A small image diffusion model, trained from scratch.
Model: 5.79M parameters, 64-pixel images, arch uvit, norm layernorm_no_bias, activation gelu, moe top_k, patch size [4, 4], layers 14.
Training: adamw at rate 0.002, 21000 steps.
Rows from block 5 of a small image diffusion model, named by matrix and row number. Rows with one number within an expert belong to one neuron, the router's apart. Each number is 128 + 24 x the weight over its row's rms, rounded and kept within 0 to 255. All counts start at 0. After the name is the row's rms in percent of the matrix's.
Before each expert's rows are labels from the 100 images, of 14976 (inputs lightly noised), where the router gives the expert most weight on average: "colour at peak" is the nearest of a few named colours to the mean colour under the peak. Only what is clearly more common there than usual is listed. The data: aerial photos of the United States (SatlasPretrain). In brackets: how many of the 100.
# router: router (model.blocks.5.mlp.router.weight, 8x192), inputs 0-95
# up: expert up (model.blocks.5.mlp.up, 8x96x192), inputs 0-95
# down: expert down (model.blocks.5.mlp.down, 8x192x96, transposed), outputs 0-95

# expert 3
colour at peak: black (41)
router.3 104 [187 100 101 150 150 127 138 114  90 117 181  99 105 100 156 131 118 159 133 131 148 101  99 129 142 131 110 117 165 150  93 156 122 157 145 111 103 144 139  92 140 131  88 167 136 150 106 161 143 126  99  92 151 174 113 121 118  88 142 128 158 115 115 126 126  99 173 131 174 136 167 158 166 118 142 108 128 161 117 108 137 127 140 140  93 206 111 126  88 144 126 165 138 121 136 143]
up.0 101 [ 94 148  95 130 155 134 130 130 127 144 138 164 124 141 102 124  95 135 173 143  77 102 145 121 157  94 141 131 139 120  87 130 133 121 153 177 117 120 134 143  87 162 127 132 135 156 170 142 141 120  93 138 153 128 151 139 163 137 141 104 141 103 114 149 165 124 136 116 152 121 111 125 162 116 149 137 132 146 145  93 130 122 154  67 111 162  69 127  99 100 123 144 171 128 170 127]
down.0 102 [168 115 135 124 102 140 142  99 163 121 142 106 111 129 144 102 157 160 133  90  96 119  83 148 129 184 106 135 108 132 144 132 116 118 144  98  94  75 119 161 141 163  97 153 127 142 147 134 162 106 166  98 138 136 133 136 124 124 140 156 117 142 145 124 135 110 126 106 140 139 124 111 143 125 134 125 129 137  93 134 141 175  92 143  94  87  98 140 150 103 123 131 116  99  69 170]
up.1 108 [102 136 142 107 102  89  88 125 151 166 169 124 142 138 141 129 109 140 127  85 138 102 108 140 106 129 127  92 140 173 126  96 110 104 123 102 118 136  90 128 161 100 113 132 123 130 119 134 146 129 120 204 151 105 130 168 102 123  91  84 102  85 118 155 125  93 157 136 156 141 136 130 109 105 135 122 128 134 105 113  83 157 168 183 112  95 141 130 145 168 134 161  69 176 142  80]
down.1 095 [146 119  91 123 137 148 140  94  92 119 150 127 118 158 102 122 181 117 133 110 114 151 133 112 158  95  67 121 126 133 152 125 145 117 137 139 145 108 200 104 126 178 110 111 123  93 148 145 149 127 126 111 113  97 124 111 127 116 114 192 130 116 143 106  99 104 108 112 151  66 125 137 146 142 134 115 183 146 112 147 141 133 146 103 154 153  98 181 105 101  99  93 135  96 124 131]
up.2 105 [106 152 123 143 145 158 120 161 123 133 118 173 113 128 159 148 105 136 158 137  64 135 152 133 173 130 130 118 145 118 114 124 147 152 135 112 125 148 116 148 104 122 146  98 101 123  99 113 109 142 123 127 159 128 116 100 163 125 163  92 128 125 118 113 194 136 102 123  90 147 142 126 127 107  99 142 153 145 146 133 143 140 126 102 123 173  99 128  91 108 124 141 174 130 135 109]
down.2 096 [134 109 164 127  94 116  92 119 155 133 152  80 119  92 112 105 136 156 116  95 135 121 133 108 141 136 143 166 147 135 123  95 132 102 103 114 116 129 153 136 146 124  82 105 136 149 154 118 156  72 122 123 120 136 120 152 109  90 113 132 119 144 142 160 119 132 180  97 123 186 136 150 148 144 168 123 106 161  74 134 158 137 103 165  84  82 150 108 135 149 168 142 129 121 101 132]
up.3 110 [109 114 107 158 151 107  94 126 137 111 103 144 112 156 164 156 119 178 164 152  94 115  60 119 136 132 158 131 166 151 120 131 114 113 146 137 125 133 103 154 107 152  90 121 129 152 106 124 133  93 123 136 156 143 145 109 153 110 150 124 152 136  99  97 146 126 129 107 123 107 144 113 142 100 148 157 131 134 121 109 110 146 132  80 127 127  70 130  90  83 139 146 152 148 151 109]
down.3 109 [135 117 144 152 126 143 153  89 169 129 151 109 100 102 126  84  97 138  94  84 115 141 103 168 122 178 112 163 123 149 113 139 164 119 106 132 111 130 138 134 180 160 130 149 128 165  99 133 117 132 137 136 107 131 109 109 101 122 112 175 101 166 133 147 113 119 152 115  93 109 117 130 177 138 172 126 115 136 111 138 154 154 102 141 113  85 173 119 149 147  97  99 139 101 118 138]
up.4 095 [121 143 137  93 117  97 106  91 116 140 102 112 125 104 102 111 114 116  98  62 147 133 138 116 100 143 119 103  96 161 173 125 128 101 106 108 147 109 129 143 166  74 133 162 136 131 107 139 136 130 127 171 117 155 129 134  94 133 124 126 113 118 117 156  91 135 157 160 170 105 137 151  95 153 127  82 126 117  95 135  91 127 136 171 153  81 124 134 143 165 101 126  98 147 163  87]
down.4 096 [137 122  80 114 147 175 156  86  93 114 113 159 112 150  99 122 168  98 140 150 125 112 114 103 142  45 117 143 112 112 153 163 130 138 142 138 129 132 178 110 126 158 159 131 135 117 148  77 121 157 114 108  97  95 124 111 112 158 142 132 112 135 146 110 173 150  83 111 144  87 131 121 145 119  81  94 171  86 151 158 134 102 128 108 173 184 103 155 117 108 164  83 143 145 120 158]
up.5 097 [ 66 108 140 152 114 100 108 104 134 157 153 146 132 163 131 164 107 136 157 100 115 119 102 104 155 128 138 130 149 135 147 132 107 115  95 115 109 124 100 135 111 127 133 118 112 171 152 169 166 113  94 171 137 128 134 148 127  88 156 104 133 104 109 114 139  84 132  96 145 134 122 124 125 131 129 180 125 163 114 108 102 160 132 133  93 121 132 134 122 123 134 150 150 152 153 121]
down.5 093 [146 127  89 153 140 137 163  93 131 143 128 127  95 100  92  87 129 129 129  89 127 141 133 131 138 186  96 162 118 156 150 177 117 111 112 122  92 127 185 161 127 123  80 123  77  81 151 134 132 120 145  94 130 133 150  85 108 108 131 160 116 131 142 121 148 158 127 116 127  87 144 142 135 109 153 115 151 116  95 181 142 163 122 105 176 111 123 134 150 124 124 120 137 144 133 146]
up.6 085 [ 99 132  84 145 154 115 137 132 112 149 166 139  70 130 128 180 107 123 147 138  96 164 130 128 152 122 127 164 126 126 136 105 155  93 108 112 121  90 150 165  87 131 165 131 157 157 110 142 118 134  99 131 124 129 118 106 159 143 136 129 141 119 109 169 161 120 173  80 137 119 123 100 130 130 157 102 125 131 132 107 110 125 154  79  64 145 118 142  84 101  74 148 167 135 144 124]
down.6 091 [148 108 119 108 119 135 141 117 147 131 125 145 119 120 125  71 142 122 160  76  87 126 107 142 138 162 143 156 127 144 163  94 119 127 174 119 125 125 141 101 152 180 105 149  74  98 158 131 134 115 125 114 109 141 157  97 102 152 101 146 112 140 130 132 148  91  88  99 123 156 135 119 146 148 129 135 168 152 111 140 122 124 123 154 147 109 157  96 127 124 159 127 174 114  96 122]
up.7 099 [ 78 137 134 134 108 107 135 120 114 156 122 172 156 130 116 154 144 137 166 113 156 160 112  96 140 143 112 127 127 115 118 106 128 123  86 100 119 122 135 170 148 130 113 139 103 161 133 128 154 147  86 156 110 133 151 128 149 108 115 154 135 124 106 136 106  71 148 109 187 125  78 113 124 139 105 138 122 117 150  84  86 143 122 131 108  67  96 137 108 119 117 145 146 144 130 120]
down.7 110 [165 124 121  96 185 198 141 137 115 133  90 100 117 126 128 121 183 113 118 139  91 151 121 126 115 111 135 129 114 110 162 114 161 138 155 142 136 126 167 120 120 180 100 142 131 133 127 127  92 124 101  90 130  80 137 106 114 132 126 163  98 140 113 101 149 143  89  85 115 105 126 111 132 137 117 117 169 142 123 179  94 120 121 105 121 140  94 155  91 104 148 111 141 125 111 171]
up.8 086 [ 89 107 151 121  98  96 163 115 163 124 127 157  81 117  87 118 111 144 130  94 142 143 107 140 147 137 136 154 143 116 147  93 102 130  96 158 104 117  89 161 115 154 159 102 139 162 143 107 117 131 116 138  84 159 163  75 153 114 158 137 152 134 100 161 114 123 142  85 137 139 108 136 163 179 140 157 111 145 129 127 131 128 110 146  68  80 142 123 127 161 147  85 134 135 135 134]
down.8 084 [166 154  92 136 151 169 112 135 128 158 147  93  90 127 105 104 158 156 106 157 111 157 154 149 124 118  89 148 117 155 131 105 171 104 126 123 145 162  99 121 127 136 122 121 145 174 128 126 118  83  75 108 134 126 115 114 125 125 105 169  95 126 143 108 134 126  77 154 141 109 115 143 102 132 154  71 146 126 136 183 135 130 112 172 167 135  69 150 126 122 145 126 123 144 111 122]
up.9 119 [104 129 111 147 155 140 111 117 145 147 127 174 118 151 110 154 122 147 164 123 113 109  83 106 133 103 127 124 151 153 124 139 112 110 123 131 121 123 117 132  88 140 141 139 119 141 158 121 130 118  92 139 125 136 169 124 173 129 141 119 129  94 127 123 136  80  86  98 137 129  90 129 151 108 149 132 143 129 128 116 102 156 154  85 115 148  81 118  76  70 107 169 154 173 155 175]
down.9 107 [157 112 139 159 120 140 132 126 137 144 143  79 102 109 151 103 171 164 100  56  94 124 127 136 130 204 121 117  80 128 145 146 143 119 127 117  96 116 126 135 136 140 114 104 133 107 136 108 132  91 153  93 154 104 102 136  90 125 121 174 140 132 142 121 128 124 115 106 111 116 136 139 160 112 143 140 136 137 103 181 149 171  88 138  97 115 136 105 130 105  92 147 136  62  99 157]
up.10 102 [125 151 139 144 151 131 139 155 156 127 123 162  84 146 161 153  89 139 152 119  70 116 104 154 146 124 154 116 153 106 104 143 127 162 143 146 103 152 136 147 111 127 113  98 120 130 124 108 129 138  90  98 197 134 139 119 108 130 166 108 151 115 127 104 174 158 102  87 127 142 138 163 159  77 129 163 168 163 120 111 154 148 138 114 120 187 103 106 129 120 143 138 178 140 136 124]
down.10 099 [109 144 142 128 101  85 114 133 178 122 146 125 123 128 127 107 155 151 137 110 136 108  85 150 131 154 127 160 157 188 143 128 122 115 135 104 101 112 104 142 165 119 111 107 180 158 155 111 167 113 147 104 134 154  84 163 113 113 103 138 133 138 152 156 119 126 160 102 136  86 143 125 157 107 107 127 110 156  98 126 167 129 116 178  95  73 132 109 118 134 124 104  87 122 116 137]

# expert 2
colour at peak: brown (62)
router.2 093 [181 134 139 131 154 144 157 144 110 110 182 112 145 136 145 133 134 151 165 137 127 123 110 143 129 133 113 120 142 145  96 178 131 146 126 106  89 160 143 123 130 134  95 148 156 142 115 180  91 136 131  92 125 116 134 157 139  97 168 119 194 101 145 138 129 119 171 122 160 146 153  98 140  91 124 132 136 148 108 128 134 136 141 141  85 147 108 142 144 114 164 165 124 130 111 118]
up.0 093 [143 141 121  98 124 162 149  83 133 175 168 132  95 108 116 161 140 190 140 146 131 119 142 137 134 167 112 138 101 111 123 131 154 134 131 130 102 103 100 176 142 140 131 120  98 124 152 102 148 128  89 151 154 159 117  87 133  96 117 104 111 141 135 157 145 125  97  82 133 163 133 149 127  84 145 141 124 102 157 146 119 101 104 127 181 108 120 125 124 104 145 176 185 137 134 106]
down.0 103 [193 169 128 138 124 130 131 137 161 116 119 140 118 107 170 114 128 112 166 134 109 126 124 129 143 131 137 108 108 127 121 126 146 146 105 146 114 128 149 119 135 111  86  83 118  73 109 171 155 126 148 141 129  95 132 130  85 141 143 128 129 130 150 132 138 134 137 110 113 174 132 182 147 131  90 144 146  83 147 127 163 128 159 143 109 163 179 109  89 125 151 143 102 135  78 131]
up.1 084 [137 126 121 135 129 167 105 128 163 145 106 134 136 114 185 122 143 117 152 147 141 131 138 136 121 133  91 132 143 140 143 127 113 114  85 143 128  34 151 154 119 106 136 102 112 175 153 121  99  81 155 110 142  96 121 147 124 119 122 137 135 190 144  96 144 140  98 172 133 129 111 132  92 136  93 135 138 136 130 138 154 144  80 152 150 101 118 139 151 123 113 146  87 158  90 104]
down.1 086 [155 104 129 122 112 130 155 156 157 138 121 127  82 116 155 103  97 133 187 103 139 127 108 114  87 110 160 153  95 124 130 151 134 130  98 127 117 134  86 106 169 154 148 108 133 130 144  97 162 147 110 103 131 116 132 148 125 113 162 138  84 129 134 130 137 160  91 102 110 117 155  79 144 147 131 126 129 134 112 123 129 114 139 108 157 131  90 133 126 193 126 122  80 102 134 156]
up.2 092 [160 141 150 127 163 146 112 127 146 148 101  94 119 163 145 138 142 132 130 184 108 119 120 138 133 127 124 133 135 150 143 157 153 105  95 112 159 110 133 120 157 128  95  92 167 150 114 157 110 133 166 153 103 110 194  76 147 112  78 102 114 132 172 154 104 147 137 165  93 125 115 125  90 144 122 123 117  74 128 106 124 118 176 121 105  76  84 175 118 171  97 118  85 104 149 135]
down.2 099 [ 78 144 182 140  91 151 142 123 173 113 103  83 121 105 125 123 136 139 153 102 100 131 123  75 121 132 105  99 102  84 167 147 116 156  73  97 146 158 160 137 125 121 107 134 134 145 119 111 109 152 121 154 129  93 144 156 138 113 129 100 153 126  75 183 136 124 113 148 132 100 135 129 153 144 157 187  73  98 167 147 138 140 132 145 164 147 114 139 154 104 116 129 110 154 143 165]
up.3 095 [155 118 129 135 165 110 120 122 114 138 129 154 137 170 110 142 125 137 139 143 128 112 135 104 130 174 107 175 145 144 116 130 127 106 110 117 178 135 187  90 113 137  84 151 135 104  90 153 162 133 138 115 136 128 113  78 152 134 148 121 119 114 135 110 131 106 140 139 135 145 103 185  93 132  87 101 112 112 140  84 175 154 147 117 118 107 110 162 113 114 122 138 131 124 122 173]
down.3 096 [138 143 106  97 158 136 160 138 125 105 127 101 121 123 133 115 163 171 133  94 110 161  78  92 135 134 113 142  97 130 153  96  95 109 173 152 153 126 115 155 124 136 153 163 150 109 121  85 117 144 141 185  71  87 118 163 149 121 133 130 142  86  73 123 122  97 154 138 166 151 134 120 124 131 161 127 130 102 144 129 116 120 133 164  90  70  87 126 128 129  97 133 136 137 133 170]
up.4 079 [129 114 136 124 102 132 140 118 111 138  98 114 131 120 115 106 104 116 112 103  83  83 133 160 137 160 167 119 135 145  89 140 134 134 137 160 143 150 190 116 172 128 112  74 140 101 111 122 170 133 116 142 160 159 134 135 135 127 136 116 144 143 130 112 155  99 142 131 154 121  92 102 126 110 128 163 115 124 135 118 145 124 113 113 118 153 144  99 119 130 165 134 115  99 153 103]
down.4 087 [127 141 128 126 149 166 163 158  90 165 137 134 116 106 147 141 154 118 135 142 150 130  91  97 139 118 140 164  72 106 125 118 113 161 146 158  62  95  70 148 134 144 125 121 105 136 120 162 114 110 131 115 131 140  98 121  89 139 101 120 133 142 126 113  68 119 156 123 109 135 152 139  92 164 129 115 113 122 122 114  83 120 105 141 127 146 128 148 135 162 106 108 180  86 130 138]
up.5 099 [118 115  97 122 126 121 136 183 121 118 162 135 128 154 160 111 126 122 168 125 126 136 127 137 131 130 172 125 129 124 103 162 135 135 118 172 104 144 149 183 170  96  96 130 117 141 119 119 156 114 138 116 187 158 119 114 168 117 125 104 154 154 134 101 147 136 105  97 145 143 116 138 129  80 130 148 122 151 121  94 148 130 131 136  96 149 149 109 131 128 160 160 175 103 130 118]
down.5 097 [133 122 138  75 172 165 151 125 135 153 148  91 123  70 186 115 124 153 138 142 160 153 169 105  97 154 124 124 116 181 138  98 136 117 156 153 132 136 128 117 170 132 100 151 131  86 106 168 104  96 115 138 129 153 115  99 127 127 159 133  98 142 129 120  82 131 154 127 121 141 134 162 113 167 109 125 148 136 125  95 110 115 137 147 102 114  99 140 142 108  91  92 116 126 143 133]
up.6 080 [193 147 129 133 147 154 141 116 125 113 108  96 128 104 126 118 155 101 111 156 137  99 123 145 112 130  89 148 139 132 117 104 115 100 133 116 113 163 144 125 113 157  91 142 151 135 135 148 103  83 102 136 132 108 124 154 112 135 101  99 138 101 136 117 114 107 139 166  71 110 113  87 101 104  67 124 142  92 171 128 132 137 150 149 134  92 102 128 125 149  94  99  30 138 156 108]
down.6 078 [149 118  85 137 123 115 125 109 125 136 127 138 118 127  98 118 147 146 143 120 135 109 156 134 130 125 133 125 130 153 172 143 103 103 164 127  99 133 107 143 143 134 128 138 138 164 147  96 162 170  97 128 101  99 157 124 124 133 154  87 102 143  67 138 107 141 137 182 120 137 169  87 139 118 116 160 101 120 145 131 161 153 130 186 129 134 103  84  72 130 154 142 120 111  94 105]
up.7 090 [150 148 125 155 118  92 124 136 157 111 124 104 125 153 169 142 128 174 138 168 142 109 130 153  92  96  73 101  99 128 178 147 178 163 109 115 147 105 128 148 155  96 157 124 118 155 132 142 130 101 139 120 132 107 130 164 128 155 130 125 140 154 154 145 126 172 138 181 108 124 131 131 119 116 102 114 161 121 113 134 142 120 132 158 121  72 123 145 141 148 117 172 105 123 134 112]
down.7 100 [122 147 108 124  77 124 103 142 120 126 135 150 136 129 115 157  90 128 113 148 107 123 122 152 126 114 122 139 141  75 143 110  92 139  92  84 112 128  94 130 122 146 126 155 104  96 151  32 143 161 124 113 105 116 176 144  82 148 126 117 148 145  75 131 147 154  90 114 131 131 111  84 147 141 113 150 105 112  88 154 125 124 111 125 123 138  98  94 100 112 159 111 106 121 140 138]
up.8 139 [130  97 106 110 125 107 133 203 144 122 156 132 120 115 160  97 112 162 176 168 108 146 162 124 130 148 149 116 139 120 139 112 146 160 127 162  84 140 142 133 166 126 133  88 103 138 104 123 125  86 136 107 154 159  96 145 125  97 156 138 165 138 164 109 144 133 112  96 143 123 162 150 127 100 193 154 148 147 133 133 165 118 103 150  69 163 120 122 138 129 138 168 183 120 113  93]
down.8 121 [142  97  76  96 176 167 161 121 135 164 117 116 126 145 152  96 126 133 140 139 136 130 104 125 105 111  97 152 144 117 114 122 126 157 123 158  98 115 154 126 176 158  89 168 136  87 113 157 136  87 126 125 123 125 144 103 141 158 142 143 113 126 147 118 108 108 112  90 135 133 109 136 136 126 117 119 145 113 144 145 139 105 116 121 117 116 112 146 142 141 105 124 123  85 136 155]
up.9 099 [110 121 137 139  90 103 103 160  96  90 147  96 111 134 154 101 146 102 122 152 152  99 135 125 140 175 157  99 160 145 187 125 151 101 129 157 175 137 146 164 151 138 135  76 147 142  98 169 108 151 142 149 125 133 114 107 141 109 133 116  97 142 131 127 144 109 168 175 122 122 135 126 166 107 145 111 140  73 136 157 104 134 147 157  97 121 125 149 106 119 130 113 150 124 107 111]
down.9 102 [140 155 160 107 121 137 118 139 110 153 127 157 169  97 133 175 117 143 161  66  98 163 139 116 140 114  82  98 125 119 119 112 109 132 165 146 128 147 138 138  70 116 105 153  83  88 121 122 139  95 114 141  99 106 146 149 149 138 123 111 176 110 135  98  86 100 164 143 164 141  95 138 104 137  94 163 143 132 150 155 111 130  98 108 155 106 150 122 113 111 118 137 125 153 128 143]
up.10 113 [162 129 105 106 102 183 135 122 165 106 144 128 156 117 131 130 160 137 156 100 145 128 128 120 120 112  70 125 121  91 151 148 129 123 122 139 128 124 115  78 126 121 115 130  93 142 153 120 118 127 134 109  94 137 109 100 148  74 101 153 162 163 119  94 139 134 107 123 144  88 121 122  91 119 114 139 159 140 133 150 150 110  96 137 172 160 143 154 138 124 151 109 120 161  95 114]
down.10 115 [124 143 145 133 114  90 125 115 162 142 128  94 124 142 150 115 137 109 184 156 182 111 106 183 110 131 180 171 118 111 123 130 142 157 107 117 111 116 108 124 165 153 108 113 150 149 121 100 140  93 105 118 187 131 149 149 134 143 156 143 113 124 117 154 135 143 139 127 117 165 155 121 153  97 124 154 112 119 124 127 107 127 129 134 101 107 130 115 149 161 182 154 100 135 139 112]

# expert 7
colour at peak: black (41)
router.7 100 [147 106 109 144 114 143 111 153  73 129 117 117 123 137 169 109 136 167 146 111 111 100  78 141 133 129 121 134 142 116 125 133 108 157 152 104 117 161 157 114 123 103 118 156 132 117 106 151 115 139 130 101 129  95 109 126 112  85 163 142 144 122 101 120 153 154 167 116 155 141 138 121 151 101 123  80 135 130 138 118 110 105 151 125  78 136 113 110 112 108 117 128 152 125 115 120]
up.0 066 [ 93 128 125 117 126 109 163 108 118 148 142 172 131  76  79  89 140 151 132 128 185 143 138 127 137 135 116 147 118 111  95 112 150 107 118 128 147 116 155 123 112 136 137 151  82 118 153 117 138 115 110 122 136 129 112 150 120 135  86 150 127  97 121 137 141 153 140 147 119 127 127  94  57 108 159 101 157 130 114 173 112 141  93 128 118 110  99 104 142 150 147 121 147 108 117 173]
down.0 079 [138 141 123 166 100  75 143 113 131 114 132 144 128 126 131 163 118  90 132 128  88 121 130 150 118 128 122 148 132 136  96  98 131 143 136 110 110 136 102  77 151 125 156  93 125 142 133 118 153 117 146 162 100 139 111  97 159 151 172 107 154 142 136 147 104 126 178 112 125 137 131 180 121  81  99 120 102 134 114 122 134 115 124 132 112 132 165 139 141 145 138 138 152 118 142 122]
up.1 079 [148 129 111  89 128 166  99  88 147 177 135 149 143 137 147 125 171 142 174 150 171 115 101 135 144 152 103 157 111 107 136 143 108  98 113  67 126  81 126  83 148 127 103 131 105 131 125 118 123  92 135 151 118  67 129 104 115  95 121 158 136 151 133 101 108 119 136 131 135 103  67 132 117 165 129 129 114 122 141 133 150 167 140  92 162 116 139 134 101  94 130 160 176 146 145 152]
down.1 084 [109 113 102 170 133 104 128 164 159 129 103  84  92 136 137 132 138 154 112 123 164 121 132 146 121 153 137 158 141 144 140  75 161 102 125 151 108 100 102 146 108  79 180 123 142 119 115 167  73  79 183 101 131 179 112 140 140  83 118 140 136 149 120 139  64 143 128 119 111 142 157 126 127 116 109 132 143 134 101 154 149 155 114 153 117 129 143 130 156 149 134 132 108 144 149  97]
up.2 101 [149 139 159 166  84 125 142 125 165 127 103  92 148 115 135 154 117 133 109  96 127  94 141 151 115 139 158 123 149 146  84 123 174 141  82 112 134  82 103 152 118  98 112 130 139 141 156 112 119 145 163 108 167 149 152 176 123 129 122 109 119 139  90 144 164 147 139 161  89 147 154 138 158 121 146 155 111 119  92 148 174 114 149 134 144 121 196 121 149 135 152 135 133 127 100  98]
down.2 101 [120 159 115  82 117 153 128 115 100 120 160  93 162 139  95 138 104 126 158 101 178 155 159 133 104 118 121 155 136 159 135 147 133  86 102 107 159 133 134 136 144 131  83 159 145 142 101 164 160 115 104 179  85  80 135 144 124 140 140 122 132 107 127 132 191 117 140 130 173 125  96  94  88 110  79 131 148  79 107 126 136  91 148 135 166 131 127 182 137 114 106 143  82 121 152 122]
up.3 089 [151 150 148 180 169 168 104 135 156 163 124  84 162 141 152 119 161 154 114 133 128 138 142 119 147 122 120 146 111 100  93 125 150  85  66  95 110  96 118 116 151 141 119 135 105  91 137 104 130 117 173 113 111  93 156 104 115 135 110 129 123 143 152 182 142 133  88 130 126 109  99 149  98 127 121 146 133 127 137 129 177 163 146 157 156 119 176  92 161 101  97 131 157 140 118 122]
down.3 094 [139 105  59  87 109 106 127 126 130 110 153  74 134 112 100  92 153  83 118 117 172 158 112 146  94 137 113 149 153 135 117 133 126 106 130 168 110 140 110 173 136 126 131 204 150 158 117 124 133 118 151 154 129 119 113 121 117 133 146 115  99 103 114 118 116 113 144  85 123 100 116  61 115 105 128 155 158 127 128 156 112 117 100 187 143 107 119 186 127 168 132 114  96 110 189 127]
up.4 096 [132 126 128  84 154 134 104  87 146 121 173 102 113 122 102 131 142 135 142 136 153 122 133 157 158 169 135 109 130 168 121 135 148  78 118 141 116 123 122 166 124 114 126 155 139 134 129 153 108 113  94 122 142 151 136 113 122 110 103 178 163 129 100 138 146 172 131 126  94 100 165 136 140  99 146 162 137 167  97 180 139  95 150 176 106 102 131 132 137 180 135 126 157 103 120  56]
down.4 088 [112 102 140 130  44 125 163 103 154 104 137 136  92  91 111  98 102 137 119 122 139 121 157  77  94 137 121 137 130 104 146 126 109  56 116 100 112 123  96  96 159 132  98 116 120  95  88 148 153 135 133 114 135  80 109 142 140 109 163  95  98 132 148 128 122 131 110 142 110 127 130 151 152 139 149 105 139 118 127 113 139 109 150 135  79 155 123 141 132 146 150 133 101 133 113 188]
up.5 114 [130 139 174 182 105 162 111 157 139 111 152 135 121 163 125 135 149 128  98 117 119 144 102 126 134 136 137 149 144  97 130 142 115 109  88 115 106  87 145 108 138 139  86 101 162  85 130 100 127 114 140 103 131 111 133 123  46 126 109 115 118 149 170 139 127 124 100 171 170 127 100 148 112 154 119 119 150 137 136 136 144 178 143 168 132 101 163 101 136  99 112 121 121 146 123 147]
down.5 096 [122 120  82 120 145 139 116 131  93 127 132 107 123 125 129 130 117  96 131 134 161 128 120 132 115 128 143  97  94 126 140 125 150 125 141 129 123 124 100 114 115  71 155 167 133 131 126 133 133  96 140 183 122 152 106 149 137 134 131 110 137 100 125 138  91 105 124 107 150 120 113 114 111  80  89 131 137 131 140 128  94 112 126 148 140 137  79 134 132 133 113 100  99  93 106 109]
up.6 095 [128 154 127 118 107 142 124  96 130 115 133 139 122 163 133 142 159 127  98 103 144 119 176 114 113  96 100 125 105 129 131 123 125 123 144 126 158 162 153 127 134 133 144 117 171 110 127 138 108 147 153 133 117 148 164 126 116 154 124 118  70  91 120 139 142 130  82 150 117 119 124 160 142 147 106 102 174 122 114 165 108 105 149 123 139 158 186 122 126 172 154  80 154 130 144 132]
down.6 102 [113 121 133 172 129 142  77 121 102 165 157 104 169 136 173  87 115 102 144 113 104 144 127 148  82 112 121 114  85 114 100  98 117 104 191 104 116 197 132 137 133 135  94 137  94  94  89 113 166  97 127 145  95  78 148 186 139 144 137 162 114 114 150 134 115 131 128 140 162 151  89 109 131 118 128 134 130  78 145  86 132 143 143 143 130 102 134 124 132  99 117 142 114 159  91  96]
up.7 069 [130 128 113 112 157 164 139  89 144 148 125 148 121 107 119 132  96  72 108 171 125 100 145 161 115 111 103 156 130  99 143 129 126 150 146 154 126 127 107 136  91 167 141 128 157 173 137 119 117 150 109 169 118 107 134 112 123 169 120 117 142 167 155  83 135 106  89 135 122 153 123 102 108 104 173 131 152 143 135 118 149 164  97 105 132 111 124 143 148  75 137  90 112 141  87 128]
down.7 080 [128 135 150 121 141 149  94 134 125 123 160 160 130 136  95 110 121 131 112 144 142 115 104 133 104  66  73 138 143 160 145 151 135 151 101 147 133 160 143 120 135  90 147  81 142 159 154 115 160  81 146  84 153 126 109 127 109  84 167 113  81 152 117 122 128 158 147  81 126 125 123  94 121  96  77  88 150 113 132  95 119 134 137 138 122 144 149 129 146  89 178 109  97 144 140 126]
up.8 095 [137 104 111 122 179 160 149 116 109 164 140 165 112  91 102 121 135 147 156 167  97 173 131 104 187 127 144 125  93 114 121 150 132 131 195 144 104 138 154 118 135 129 108 149 113  94  58 124 144  68 121 101 120 130 107 147 134 137 134 129 117  93 158  99 106  89 134 119 150 129  95 119 105 117 137 124 101 123 147 135 131  96  85  96 109 134  91 151 112 101 108 165 147 112 128 149]
down.8 099 [100  65 121  84  95 106 147 132 130 124 126 135  96 153 120  97 126 136 112 142 102 126 138 126 135 148 114 170 142 123 172 111 176 116 111 155  94  69  99 151 106 150 147  82 199 133 127 108 130 112 128 129 144 138  93 100 120 132 133 164 119 139 124 138 137 123 136 117  92 140 172 127 168 154 181 105 154 159  92 137 145 106  91 153  89  91 122 136 135 146  98 114 176 104 119 137]
up.9 079 [187  98 171 138 113 110 118 134 151 110 115 138 141 161 106 144 143  88  89 124 122 147 118 134 108 117 124 139 131 122 132 123 134 113 121 139 117 157 104  96 186 120 165 121  65 133 167 120 145 102 152 122 105 111 170 112 126 142 170 106 128 110 138 143 164 106  93 104 104 155 115 120  92  96  54 140 116 150 188 123 107 119  99  86  92 115 160 151 150 148 115 130 185 128 130  94]
down.9 079 [106 133  61 130 132 111 133 178 120 129 126 114 131 144 173  91 141 112 143 117 146 152 138 161 103 103 116 120 135 155 143 139 153 151  80 135 145 112 145 131 166 120 109 175 133 124  67  78 118 166 118 145  95 149 103  97 149 125 142 135  82  90 117 149 157 101 101  98 126 119 117 155 147 112 154 118 185 103  85 151 104 128 160 160 141 106 118 144 115 157 123 128  89 146 142 129]
up.10 096 [139 163 113 141 122 119 123 155 153 103 133 169 155 122 130 129 139 108 104 127 128 111 144 135 127 126 170 102 114 105  93 120 142 153 145 134 137 110  77  93  89  97 125 130 101 111 140 131 143 138 156 112 141 116 139 186 101 130 155 102 124 143 101 146 150 177 119  98 109 131 187 141 116  97 112 132 147 150 148 125 130 130 118 109 125 159 148  60 137 145 148 132 154 151 118 152]
down.10 106 [106 144 133 144 130 112 111 134 100 119 144 129 177 111 128 169 113 118 102 141 184 119 126 167 101 114 121 100 170 115 107 124 174 132 104 125 143 154 149 187 121 129 145 139 122 181 111 126 157 149 109 176 115 130 141 146 149 190 114 172 137 138  89 133 174 128 147 151 119 123 128 137  94 138  90 130 151 106  98 172 140  85 159  96 125 151 133 156 129 140 105  92 129 125 139  77]